Weights of a small encoder-decoder audio transcriber.
Data: trained on read English sentences (LibriTTS-R), 15625 training examples.
Rows from block 13 of the audio encoder, named by matrix and row number. Each number is 128 + 32 x the weight over its row's rms, rounded and kept within 0 to 255. All counts start at 0. Numbers have three digits each. After the name is the row's rms in percent of the matrix's.
# convs0: first depthwise width-13 conv (encoder.blocks.13.convs.0.weight, 432x1x13, trained with AdamW), a 13 kernel
convs0.0 119:161138128100111187202124092134129143152
convs0.1 108:113099135156185146166179175152133102111
convs0.2 145:125120158196199159138122108115132140158
convs0.3 158:142160150151142127080066073140158141150
convs0.4 034:118117122123100136101113071146124042113
convs0.5 135:113169135100093102090121163183160134172
convs0.6 107:127097107093186198153127104144140143153
convs0.7 088:126165143071151175096083151141130088146
convs0.8 070:138124201160105084111169160131120128164
convs0.9 140:144161088076090124148152167155149163165
convs0.10 103:139180119086131182146133066133135119165
convs0.11 120:166158176150174184160156126151121140148
convs0.12 110:123098067084134173147087087116146116107
convs0.13 100:117108105097110119064082126096114103075
convs0.14 069:153103145180166189144119170153142108152
convs0.15 092:081102160148114094128187176166145135137
convs0.16 079:204116089093141153141127175109111110107
convs0.17 107:140159127087064189164131105105136112130
convs0.18 041:100179125087168123080171111126157095137
convs0.19 074:149093115168128203098139161140089144110
convs0.20 082:128144147142083132197134179158108149164
convs0.21 089:142085130163154115084192137090095130152
convs0.22 067:133128087145180139068110149130066110131
convs0.23 107:113070054094126139139157128163102118139
convs0.24 083:131147134156175132066110069138130169152
convs0.25 118:155161145160143113088095093090119093073
convs0.26 107:132163082157151085092134159067110137112
convs0.27 067:126102154155103100197136167090144093152
convs0.28 065:077064122120106106107118095152118071119
convs0.29 097:183141113118181166101094079126145115100
convs0.30 127:152164163189153188122099109101122118142
convs0.31 111:137128154216184147134105136132122112111
convs0.32 162:079103124087102075098107111090094119100
convs0.33 074:112150153183128107153115097099075078153
convs0.34 059:137067156131164119179103137157154150173
convs0.35 140:088081101114103073090084156140135151126
convs0.36 140:144162194145084130200128136126133125121
convs0.37 115:163184110084080099156155124114122162104
convs0.38 057:133175107132115177123106156172127062147
convs0.39 066:131150099083112079147125055126130108093
convs0.40 085:080114129134147134047139148182129138111
convs0.41 164:124135151147150146176169175179165153156
convs0.42 116:143147179162126185159116085088145157133
convs0.43 082:115162117118166117082192133105184111127
convs0.44 076:132171145132155048079130138138104100133
convs0.45 063:141107125107121116135047143176079122109
convs0.46 090:145140081097098162159123054105121141105
convs0.47 097:086080076080119127145157129152114130176
convs0.48 100:109108160149143176129116127158184170179
convs0.49 218:154143196185157104084100119117131133118
convs0.50 079:088077122184138121158133143121119062134
convs0.51 093:182155158149130149167133121136153189172
convs0.52 083:123086113129187140093096085155152131176
convs0.53 078:088125145120136149171180179098106089100
convs0.54 082:094102118132152173123084071114152159171
convs0.55 090:091184161140142120130170157118072151156
convs0.56 088:156172154200152116152160138090103111125
convs0.57 120:142131090058148146131066134155098142113
convs0.58 095:155130117089170170155079095136183118126
convs0.59 051:088140161088140111186069141117153126102
convs0.60 089:169110130188173103125139134109105180165
convs0.61 105:149156150089074083083109109119096115096
convs0.62 093:163079093100166138106098131127102131192
convs0.63 066:155144050162159123083106121138153100116
convs0.64 059:146127152113101200088109160093165101131
convs0.65 057:106148199086089123134159114146170103118
convs0.66 103:122111085138183129080086122165084106115
convs0.67 174:125148175210178155142117120129142130138
convs0.68 122:119114101105170148160170166177175155132
convs0.69 076:155119110134162126089202136098135173098
convs0.70 084:047089097102156153130120107128156103109
convs0.71 078:136168125125127134036102128164120159140
convs0.72 044:165182156081128103121173162122096106154
convs0.73 109:147120093131179181126092108138193120137
convs0.74 079:063094079114116153091079116120107119130
convs0.75 169:103086094085125148154191160110099102131
convs0.76 089:188091064098155151146124153106132110148
convs0.77 089:195165141134096091138089081116128130099
convs0.78 122:146167124087082094107168185151118125155
convs0.79 121:153153085100167200119096130161128117110
convs0.80 103:172116070086130175095088128150144125108
convs0.81 128:155185171174166151158160122146113154142
convs0.82 064:095137145091128108200114078147163102127
convs0.83 083:126109171196147118079135170158105137111
convs0.84 144:130154154114069079151164187146117131130
convs0.85 123:121143171153136107047078108121109138127
convs0.86 100:088131112143144176139082072084152131100
convs0.87 162:102114129143184179194144117097102118135
convs0.88 045:205138110164129159125112160106107082109
convs0.89 060:192082084134159138094123154108139098155
convs0.90 094:108048085099125128157090104135117114152
convs0.91 130:126131135154110079080078076096105147109
convs0.92 103:115145178169192085117156163126124151139
convs0.93 118:121118118079120191185121096097146149152
convs0.94 079:156099139172137116079148167171102095167
convs0.95 119:156139162188164188155134118091121147137
convs0.96 096:104153095096111193140126141118146165186
convs0.97 053:158119086162154085119172163101088127166
convs0.98 150:151145119055081096126160144146166141154
convs0.99 064:140087163130117099166106110151165061152
convs0.100 101:118121140161142136173097133157124082053
convs0.101 088:070095085086130147153151157152160163136
convs0.102 046:069084156110118120133168110151131179089
convs0.103 072:171170125116080143199114125086131129133
convs0.104 100:125091074167165182107108108151152136156
convs0.105 101:148156178195169156097128149162136128138
convs0.106 081:139091067111164143157150148151121144067
convs0.107 102:135143129067081087116124158154186138142
convs0.108 091:112144082088096105127154177129092109075
convs0.109 110:050126137155146113082104153154134155096
convs0.110 063:119111113121090123174189196153142129125
convs0.111 105:197158143155148156091096086114095119133
convs0.112 099:143134095083083093105104070104111120092
convs0.113 109:183202150170105112143128157136111127112
convs0.114 134:187185177143169168137144123136126140138
convs0.115 101:091174167081086126166094103152131113111
convs0.116 082:105101083073072091122147135105121165118
convs0.117 153:135086088070111079086112125153138109101
convs0.118 101:099073114117130163105081068142106098133
convs0.119 080:125123154180132123214127116164152122149
convs0.120 137:127122141131163172161167173163182148158
convs0.121 083:132167146126131168193149139152192144135
convs0.122 081:100139128112181173077090111137165161149
convs0.123 096:054109103090095113092120096091115140137
convs0.124 122:130152166162164170172172146175152133115
convs0.125 076:186114116145182147178154108142109126171
convs0.126 086:086104101153120154139153161185132167176
convs0.127 073:126133136102177167166115115132084132197
convs0.128 091:074127104086091120161065143162130125117
convs0.129 068:084108174165058125121086133116148117120
convs0.130 113:169150125105080103139170184163107097120
convs0.131 107:072068103103107122110101076149134110111
convs0.132 057:129100100178132056140183130115109130145
convs0.133 145:122174137077043100127114138127138119133
convs0.134 111:127154143194181175151127164149128142105
convs0.135 149:169175098128175169144177133155114111102
convs0.136 110:093119133114087104142103095090129180070
convs0.137 089:163156119095104150206126087107150142114
convs0.138 120:057105171160120096103154159148146152144
convs0.139 133:126188178134096114143186157120113162125
convs0.140 066:120095159175115110102183135076144085130
convs0.141 058:094174130114093168079164102148094160122
convs0.142 149:133121056103155186136104090155136146140
convs0.143 067:171121120121172153158100098135202154132
convs0.144 082:127152126149100212143172117155117159149
convs0.145 158:129104107078071074130144154171143147111
convs0.146 098:141086091135111095100078085092155162147
convs0.147 079:124188182139079140151173124131121097151
convs0.148 133:108119117154138172180147175171124080104
convs0.149 115:146128145171171175135165168168144155162
convs0.150 095:167128115092108201158078149122134153126
convs0.151 084:168125137137153160165176134084123063134
convs0.152 115:149119098109137152201158183148106109110
convs0.153 089:131073102135172169123128153180169127157
convs0.154 103:121134082101088104158147206118137132155
convs0.155 063:125109080085120204123100139170132116137
convs0.156 097:176114101096114096109079148167172158113
convs0.157 157:146124100083088103134163183167159129096
convs0.158 138:139128084065074099127101092099151125142
convs0.159 100:181057118105179124140132110106163136123
convs0.160 111:097106162177184170143135086099141143136
convs0.161 085:125147128086096129157188199123114111144
convs0.162 093:077117141167159097099084123157171167126
convs0.163 080:120086139133116170174077096161153122084
convs0.164 086:088110148151192143164150125084164135095
convs0.165 091:077076140111105118183108173149127157146
convs0.166 057:060155158069121169145096143122141123128
convs0.167 117:131132086084111128089082081108121095083
convs0.168 079:172149106100146150087120142173134080078
convs0.169 078:119146066112161092116106104077126111080
convs0.170 144:100141195195178114111123144126115118120
convs0.171 109:124130120131134158172153048126173162133
convs0.172 073:134127113149153053194123108153133123156
convs0.173 056:064121135142132093134064143162090126155
convs0.174 153:154104097103190182110076113149120134129
convs0.175 100:159174104098157165146102111152190130101
convs0.176 074:136121137101132079121066073082108145111
convs0.177 115:150125140221159125086125145158137120133
convs0.178 152:114139112048084157175112103133125133150
convs0.179 071:111181083101128132056135159128125110158
convs0.180 074:117165138100147160104085089182092094114
convs0.181 112:092103091103075083079118116102136121161
convs0.182 072:117110064082099080146115102099121099101
convs0.183 144:170177171184127128070129128123152121116
convs0.184 064:136092174130077081189120120130130095129
convs0.185 068:134127091122176142059093161151091146117
convs0.186 053:141152118138144120153166148084117195073
convs0.187 091:111071066095139143115095130095116117085
convs0.188 160:141130153170189191160131132121116107165
convs0.189 077:092118127074083110105140118150077089163
convs0.190 082:144117100100097108184173180092158133130
convs0.191 074:153126138155117064085170151172123090138
convs0.192 108:112130125101156207184120119090140126149
convs0.193 070:153151104138086144174116165066105160150
convs0.194 116:140140153079104107212100135111104123119
convs0.195 091:092101081136170147081121094123180148111
convs0.196 143:060084073100118111095130121143133103151
convs0.197 107:146142150065048099132127120137120100132
convs0.198 061:132110131181119087128176102098179084138
convs0.199 048:128197103134138181140111169127166110160
convs0.200 131:131080042104157135128107119155146124150
convs0.201 057:132155107103111110108158058110177085141
convs0.202 057:117101131148079129038127151117101120126
convs0.203 127:124121101085111105180170162173165155124
convs0.204 127:108131106048081112155174132139141110120
convs0.205 068:103095148153104093105045098117125127110
convs0.206 060:159125138132088121168173177165124109181
convs0.207 073:161111068120164183097106099169127129129
convs0.208 120:101079076087074097152139156123131149138
convs0.209 092:178121142180149146126088066114109117099
convs0.210 084:138171115056083113136172116117115107100
convs0.211 094:135123119142144112080084060078151106131
convs0.212 084:125064176175126125121140137169137077125
convs0.213 048:041184104116124119145109120156145127133
convs0.214 080:148095114123154174158070101182159127127
convs0.215 089:144135115085129120196145107185172119144
convs0.216 114:075080154110176182143098118122118148141
convs0.217 110:139097137174149049102159151097121132141
convs0.218 120:138114149145096127134148147124076082053
convs0.219 105:083085149175181176144147136126151146132
convs0.220 077:134143124074091197140135139118175138163
convs0.221 086:104136177147124093165177134122093085169
convs0.222 053:142191141141112173151162155130169175144
convs0.223 064:130108111172089129178153083131171173140
convs0.224 107:133139162130180083094069114109107149162
convs0.225 065:101086182145081088174136124099151133141
convs0.226 095:070088122160112102140171165176152115129
convs0.227 068:124107141147131190161137104059161151111
convs0.228 071:132136137114085074175200111124133132108
convs0.229 090:116114128151138085119191149107160162186
convs0.230 117:138162123136166146110100106078072077110
convs0.231 149:108155168181157124158126071094096152132
convs0.232 149:101094061064102105124125154156131137134
convs0.233 113:165148156147125149158193175151146139167
convs0.234 063:151128127133079116117081131050099154111
convs0.235 048:104129164080158135167140123087123187163
convs0.236 100:125121119088075095186147081130088136118
convs0.237 110:132126120158206141102115162185112128153
convs0.238 077:105135148157157082108172155125171170172
convs0.239 135:137143166184186169149111099096102134118
convs0.240 075:170079059116128127100131139077110146116
convs0.241 126:128158141132136169185180174128143161161
convs0.242 163:136175146138117134139129114101087081054
convs0.243 085:124110156182157144152129185165144100083
convs0.244 114:102119119113062151147111106169182131170
convs0.245 072:158090089106158123127112068080106162141
convs0.246 115:060087131128100093108140138110159161172
convs0.247 112:139140137101068101120147186170160107095
convs0.248 085:134177136121083092076122139171180134126
convs0.249 068:126148126086176102099135093109084075095
convs0.250 135:174165168147128131102067073128126148119
convs0.251 084:092118151111109061107173152081106148133
convs0.252 103:145155142169088060100089105139150151109
convs0.253 088:151171166087098141139155078101134098086
convs0.254 118:136167119072092144168163105091120169152
convs0.255 102:159142126106083066068089122137139111121
convs0.256 126:069091084081098087120130106131110150110
convs0.257 083:137136103143127073153093084129081106075
convs0.258 105:158141137170126097139161185169162092099
convs0.259 066:146162133142088189167153176153103103123
convs0.260 100:161083095077138163164157099085114114133
convs0.261 081:121120139111128089076180157100105136067
convs0.262 056:134095170128117120177056171105112129125
convs0.263 047:090058103142119156106183143116156143144
convs0.264 132:119169168166160111074107073110133131108
convs0.265 092:108112127107113073121100064110121095077
convs0.266 089:096142109119077083071099120105106087115
convs0.267 071:083152127173145090134116132194137082142
convs0.268 124:122146187179135091080096105120110127163
convs0.269 151:123074162206157122137167146126132142140
convs0.270 101:135124117147196132113159202163138120133
convs0.271 131:143090134112117072078111152186158133148
convs0.272 039:132136180131093108218120108115123132139
convs0.273 140:151154157184171137102081099101111116091
convs0.274 121:161185183136121105136149133109092119183
convs0.275 069:144170136202142120082079132119127154110
convs0.276 131:131127114094128093069075130127111072097
convs0.277 085:132129104126129160068066144172100101151
convs0.278 062:125088174122139145091107135133109147209
convs0.279 042:108082089102097152163156115166075122151
convs0.280 077:116134136116083061083139157170130163146
convs0.281 060:137145142159087119118172135147062161083
convs0.282 070:067142183081111151117168101109116128108
convs0.283 120:096069064073135151136126134148140108135
convs0.284 183:121109076092114154182186146139095126116
convs0.285 076:148135181163103141184175126136171146149
convs0.286 160:117124083108100089083071091114145090127
convs0.287 085:185155132111173144115139133147078086170
convs0.288 102:126157185189180160144120136148153111117
convs0.289 068:148146117160145052132145135152137080083
convs0.290 165:096140160182171162189151118118117106116
convs0.291 038:119100162071189132093162119117109165132
convs0.292 076:133109109096159132136165179137056126163
convs0.293 132:069117170155117082067109145148127121120
convs0.294 091:129171136064136152139132061129128153090
convs0.295 121:163160184171165168139105108094139109106
convs0.296 064:083175134168097120150143191141143154154
convs0.297 119:141134152109124110202175124084101140164
convs0.298 095:116096097135187184134107074106111143133
convs0.299 147:110160169214137113102091122111129143130
convs0.300 109:155173177184187141155139112141128138132
convs0.301 066:151160134074141101142090090074095157130
convs0.302 047:171183132080173135170115140145130128169
convs0.303 166:155171171185169166131103111114099118109
convs0.304 113:110116105102084075092115096112101078099
convs0.305 041:137156093179106111134197095106135137164
convs0.306 118:176180171134135131099098108124096122073
convs0.307 109:131137167136143092076072134113101077102
convs0.308 107:099106144139131133092059068161105116114
convs0.309 119:153133179142128079071097096097110099134
convs0.310 089:132145156078101160180192157114119120129
convs0.311 080:167106100155165085108166145088149164095
convs0.312 043:075124125162123093134157112094194091129
convs0.313 069:107140127098148166127057122164184120107
convs0.314 110:111088105142163149152110088080067103128
convs0.315 096:175159140143167184164143160158130168129
convs0.316 169:126093083063094089111094112097122141144
convs0.317 076:164128108074142163116132137172162176169
convs0.318 098:135115098115176174107056138134097120159
convs0.319 082:154175142120141098080126085170162169111
convs0.320 053:106088134193168105146186143127146122153
convs0.321 064:084117141101131094194139069110146105117
convs0.322 047:088144146080144147084090150132063138120
convs0.323 107:108172133116088078140194153125136162109
convs0.324 063:135133131110205116120167157130133194132
convs0.325 133:139147105142166189186160141155155148152
convs0.326 086:141115151146128055093172173095119142116
convs0.327 070:099141070078096117128110170150180132121
convs0.328 126:129152159123113105044073124156120129118
convs0.329 126:090084137155086065111139129110092142096
convs0.330 138:142118092087110160215148146134122114122
convs0.331 090:092092093072098148125133116149087141179
convs0.332 105:182150118065105168161129136163105114153
convs0.333 067:138073129190097091161102168115118125109
convs0.334 125:187163139125103089086127097108102113080
convs0.335 073:099101109157104116154160160057166153134
convs0.336 067:105117134200141136109170124115130153193
convs0.337 141:087147190186170149115119160151138133123
convs0.338 051:151153096169124110142117107176065169109
convs0.339 075:167148194189108109098122143096122145121
convs0.340 053:108123074160178146122088187153132116112
convs0.341 075:099168111066164182124098116143139106150
convs0.342 068:142061097134143161163180128158137155154
convs0.343 095:107132086125188193136106085140142119150
convs0.344 050:142138137134140086114106123181186190141
convs0.345 078:114105133131146126098103107151212157172
convs0.346 098:139156120090078127163168180146159159154
convs0.347 049:176125105093122099118068123112065110141
convs0.348 107:196174153147106138111077126086123118113
convs0.349 070:186109112108134155146137149143139098050
convs0.350 114:088094124116064116176172116111156110111
convs0.351 095:143121128158128165173200171166128144127
convs0.352 075:143108142159150065095068105116158150148
convs0.353 088:105130084124195188119107128161120159124
convs0.354 064:102198120140114078139177143099107139154
convs0.355 115:078115105086093153145131161170164160159
convs0.356 037:180136103124162153137174101196124147142
convs0.357 107:139161123189184180166119147113111129120
convs0.358 073:073103138169170090100116159169103105125
convs0.359 107:127126183160079077100102123131160170138
convs0.360 061:134092109064114103063109113112124089136
convs0.361 105:146099079130157086074124175112124106093
convs0.362 111:133147160089108132166199173153125127156
convs0.363 093:195136097081102143147164076125116139132
convs0.364 062:072145118170110097136181137072130146110
convs0.365 147:132103116193150078085151179134111133134
convs0.366 122:101093073138170168101120139148179155116
convs0.367 123:147135080101073078080110166142129123117
convs0.368 118:168148162141138093071098151158149128076
convs0.369 065:187114139165101144114194080119131123112
convs0.370 082:157126126149169189183163128125109110089
convs0.371 132:148163184135174173168132143154151125166
convs0.372 126:103122103116152095073082113139174168160
convs0.373 090:086144124083128109191149091095148127168
convs0.374 086:087095089075103101128120108099146150179
convs0.375 065:125126109132170160092150162106065096088
convs0.376 070:164092126135177120113084115075147166164
convs0.377 101:134089129159143137138139195132152155194
convs0.378 077:153136172134172165149062133102142094107
convs0.379 050:147174095065102126149142081102152150104
convs0.380 113:124130132163135123098139166123072063082
convs0.381 102:150117149170159157183164170134147166158
convs0.382 089:152170131139121103078112096154103075081
convs0.383 103:135138152100108071135185167150168145157
convs0.384 069:189162101135100093153161104103150174116
convs0.385 067:140128165110102107143124149090055111178
convs0.386 094:141156113105124091180171146115058112121
convs0.387 087:100165164105072152179143082116148126131
convs0.388 133:119114152164199181156088110119131148118
convs0.389 088:166092079123178081098158155119127141104
convs0.390 090:144153159164110079102121142131156068081
convs0.391 093:071148159165142199130137127129096114099
convs0.392 078:135183134085060139158123118145141082125
convs0.393 110:141145184145197169134152174136128140136
convs0.394 058:148081163091129132124126107192071123113
convs0.395 148:161165140097075074142144180154122142130
convs0.396 106:127086178182154105078095142131141117099
convs0.397 118:116104164199186169102113136128123123115
convs0.398 125:132119126141057049101139143143124127106
convs0.399 082:139098171109146139159138067131180165101
convs0.400 080:093132112109101110205173121149098114099
convs0.401 086:156144082187176131122128142145077096113
convs0.402 080:146126171150169114158177164138133090179
convs0.403 083:163154142113109182156149162091114107186
convs0.404 101:127116147101078169148159110164151170179
convs0.405 079:150148113118145147072089130157065085127
convs0.406 076:111091131072079125069085126142111113125
convs0.407 105:112116084195143154180144104118098096123
convs0.408 044:114175092139063174140108118148135083135
convs0.409 147:125143147166170157152183186162139145124
convs0.410 055:086082144119142143083122172126086085162
convs0.411 054:069162134122073150157136128167139135178
convs0.412 070:098071154173153105086170140153158129140
convs0.413 095:086112146134064126140120065139111133082
convs0.414 050:195120100172069099140117096127120121113
convs0.415 117:188111074078140153169111098122137117138
convs0.416 121:107136153170150090091059122136148157160
convs0.417 063:072145109138154112099126195096089135151
convs0.418 081:170123132085181136117082128160075129156
convs0.419 129:172156153139087067078127163149140133143
convs0.420 101:097083114152181132150101104122156171176
convs0.421 090:142116070159171140108096187146096110141
convs0.422 083:100147156194189100108118153141144098119
convs0.423 116:115116093173179161122114072139156136087
convs0.424 059:109132162153087066182141161116101143114
convs0.425 107:149123120107127154126093060126136101057
convs0.426 113:167147079079097161163153158089118137118
convs0.427 081:113134063097143098076102129108080114106
convs0.428 121:186187154116097143143167113099102151151
convs0.429 078:124056184163114100145162114108152114123
convs0.430 079:110097090137177178112076093142149115104
convs0.431 113:106066107122134096056113102105151122113