config.toml
encoder_norm = "batchnorm"
encoder_depths = [4, 8, 4]
decoder_norm_position = "sandwich"
decoder_inner_norm = true
decoder_tie_embeddings = false
max_precond_dim = 512
max_steps = 5200
Rows from block 6 of the audio encoder of a small encoder-decoder audio transcriber, named by matrix and row number. Rows with one number belong to one channel. Each number is 128 + 24 x the weight over its row's rms, rounded and kept within 0 to 255. All counts start at 0. Numbers have three digits each.
Before each channel's rows are labels from the 100 clips, of 14976, where the channel reaches its highest value: "top examples" is what is common among them; "loudest" is the band of the loudest frequency at the time of the peak. Only what is clearly more common there than usual is listed. The data: read English sentences (LibriTTS-R).
# convs1: first pointwise conv (encoder.blocks.6.convs.1.weight, 288x288x1), inputs 96-191
# convs3: second pointwise conv (encoder.blocks.6.convs.3.weight, 288x288x1, transposed), outputs 96-191

top examples: the word "was"
loudest: 4000 to 8000 Hz
convs1.215:125139145113158118133152177130110126153180111176144079123137153089122125083121119112120143103116106140157150056133147101165140138149130128102109100115140136127144114099140119120157111152136143135098162152180112144115131117103106114091140167160157167161127123126195110138121158126132155125
convs3.215:096150165114102131099098094179086113134118129124094135137109114120079113154044150113105181134095151136155168099161132135140118161112081142156102144147151137128146112119166147151165135128100136120121189091118101087161084150117135082124127130143138157123127131113144129134139138135132126142

top examples: the word "not"
loudest: 500 to 1000 Hz
convs1.118:105110129112144168138133147123168137121079136128131165166102149148111173128145124138134115138163116156117167112131129148090133113140119122114105097112109167097069106121141145136113161162163154139094107136106112082124125123140130129133165161129137043085113141155099085094156140152149096111
convs3.118:106153133111141103081126142132120122144135096123112158140172123151120161152138151140139150140128175161150151113142134167146151160138125130142113170119158130104194141138128112124138143139086147177105116118129139120147113147131099132178146116139126124135105115130102099147161104138156144136

top examples: the word "be"
loudest: 4000 to 8000 Hz
convs1.203:155120135120117117139135107119112127103105112100150115132082128145119104108126119120120130089118134123101133140127148126097124141147122144143125093090074092130128128110116137121093099121100117125043108188090143196125134179152129134085128126143156049082125131101156164126101140138118131127
convs3.203:088155145123158093117111078149178126150136127107141106146109129090120098162112128123134176135126110128084126117152109137116171142106114116117157162122143178103093109115128128126146144114143159156179119146126118110153107152132169133110126146093121143152135152135139107105143115150119127168

top examples: the word "she"
loudest: 2000 to 4000 Hz
convs1.199:093131100130096117131137095091126147175134159107144124118098139114110137163140077142111162107127110150135143110131117131077111128151141102140093100135129128133130085117106154145104169149122098160129102173102104138088123193101116149113117160157159118091134092155094161133113121101111124126
convs3.199:102160130115101161104094102158107096136095110152107165147103097091089099112098165093129132160098144158111121098144099139121130124095096142158109132081130156096108100092136102112123147142115111141123091119105087105101118139112108137154146166137143171097117109056071113142130104129111126123

top examples: the word "said"
loudest: 250 to 500 Hz
convs1.21:121143122139142098138081069107161108149175147113133130168148113105118139111157156148139127190116113096127101120103113108113110145119117111108171119094145124112125129136162092083107119130131084127109117105118079119119169103101127129103114142137169121120127143125141106136127135172169150149
convs3.21:101159141121090130109086110146124105132078107157112173148125124105085095127108161079138132154105165154104134110143108140137144137107076135153106133097095174111118101096107092106149140132103108160110093128116097105115112170121117151155151143149156148089121068110113130142116106151121168111

top examples: the word "she"
loudest: 2000 to 4000 Hz
convs1.137:132140118134130102158098106127127132107145119141143074111108147111177097161094172101139108165124128112172138133152116169160107155074137102125161138096162158148135127149102120059136085077131143106117140094116138156113114152085143157128172148130139126171118104132085145157068133106108104139
convs3.137:191139109111105154127129120106132150136155148107162125145104123156122128174124103146156100132129097155145109125110153083091121089147138132119144084151167103170140119125111163116147095105120191105176152176173140107118140109158149124104130153160168095148139142120146094134098159137169142143

top examples: the word "is"
loudest: 250 to 500 Hz
convs1.119:130112134100163085130065129138156111152147080148101184093092107120156114141141117123132123169129108138112153107139145150109145150123140126141153139122132098144127125116131098098101193143100150114148117098119165117128107139146114153110124090133104103109098158090095117121146138172132123133
convs3.119:111100141169129120138154135172129102171104149125098114116135215117142121126129095127129151116104106128127136114128149112131118147127134138145122081104089171134157087138096126101131086129150123114133135141130087104146128138133151156117121116140117142152110136113085106122114163155171110158

top examples: the word "with"; the word "was"
loudest: 250 to 500 Hz
convs1.43:089097147089077190115117123117140119184142123140121096127118140076119091113140148142135139142157134131115106075144135135116129111123090117113133153129116131153117102142139126149109094136126124139136141075167103114107125148093120142156116143104117140107075137117156160131118143121134133153
convs3.43:150123125130114136155121146151163111128156171189130164149141126084137114124138100158161131146132148128141146080151113150140078125114115128158174170140124122136112116106076122137162121123123136118138079099076123156152130135139136141132132118101134155112114146126112129162093116072122114109

top examples: the word "with"
loudest: 4000 to 8000 Hz
convs1.227:123119113104117135117115102131140104142152144143123111108155187083108115143126143108124114107149128155156133107124105143125129174141135078131120131115141158151121122138113097137088143141121136095142169120137201117114148124130139060104156175149175123138124118107174125152102171112162123151
convs3.227:092127120104052114090114138132124127128068126111116132102124100118119107114138128129100134106097136123124133094105109117111117155105099218150116125099133114128121191104119108132135120115120139132056112058130128106125106142145107110135090156151142107131111084108123080123119139161119109141

top examples: the word "you"
loudest: 4000 to 8000 Hz
convs1.211:107138130114098179141111084126160132156125152112090133106132173116187063144136142135116123134062126097126127111154146131150140134156091139117153079137081138146125122140109141164110124136109136133114139119136160126126161091142112175168135138143146130087136096091109123162135127086149083174
convs3.211:117085144133139162126094123114125125127089177146112163162151159132113067103065182127153159164117140134133137160126122091164149137105114124126151124175134121134111126145130119103130162140136139157144103108142130173110130136141102182135123158147163127111126113114186141135135123159142136179

top examples: the word "is"
loudest: 4000 to 8000 Hz
convs1.63:233168132135116103116110111153127122159152111137107033109145163144118140101159122123167121158143179149108117170098114169144126134086111143144173109098163171083112110163130125123123126089116134126107104135122147110112135148108136136112124156165129091095138138105166113119157098106088136105
convs3.63:085120132177108129070127130139163138061141102137084132126116117133125101106152123117132142151163138117143135092100134157109113142153133113089140143159138118111150114139090125154119088124075158088082139144188125158145129135088175113103145122146120137144092129152136110060121086100154164128

top examples: the word "said"
loudest: 4000 to 8000 Hz
convs1.126:141098110117142128126117134110155131183065124133172109147155184142120125142114061125112158084101109112134163137117130134164113138147150167114126107126113124089123111112131143147154152150119107117125154166137091120144143101127165123170087148107135092149150135110125131126157168135119112163
convs3.126:132112103102161118122098145112147104170067118123144112127132168080111147108124155121145159129136136119124119138168114102140140105114130138114110157116130167105110113142111126120122174159176102123136107165108085137110152154126127067148131115136122155140139130130190147115123102086118134119

top examples: the word "said"; the word "he"; the word "she"
loudest: 4000 to 8000 Hz
convs1.206:116101131131110108103140140102162131126121106151149128132163141093113143106113145136128084166121078139147126092115121142120143083111135171111144112112105110129097107136147141072115138082089096155127127171126101098138167136168110129148159125164112138156127122117160149127128150120092109126
convs3.206:139114107096139096118137105125154131111156113108102143105126135128153136136148120151082103104137167090150146113096136160131145123135141146103155156154173119138148165148151127132105111147140130159130139136107131125100155088110111083142140111136112127179154139169127148090124168113093158113

top examples: the word "he"; the word "she"
loudest: 2000 to 4000 Hz
convs1.81:120080132086075156116065168126125123149074148120109097153152118129152160117173144146098130131108143136126167164114126111144123095104123148154136138125136129135144120125139143125162121164137111146140117143143164132106098222077132112113115154111134128144077149134140112144115125104101113075
convs3.81:159111127137113132134132131115129124073073149102094176130131113142099136153124120113148140128150157140180129119127115137126152146151141156121136119096144154149108151145115140154105109153152145138137124085129091127118161139121159156133143140151151142115149128132132116119124137157108105159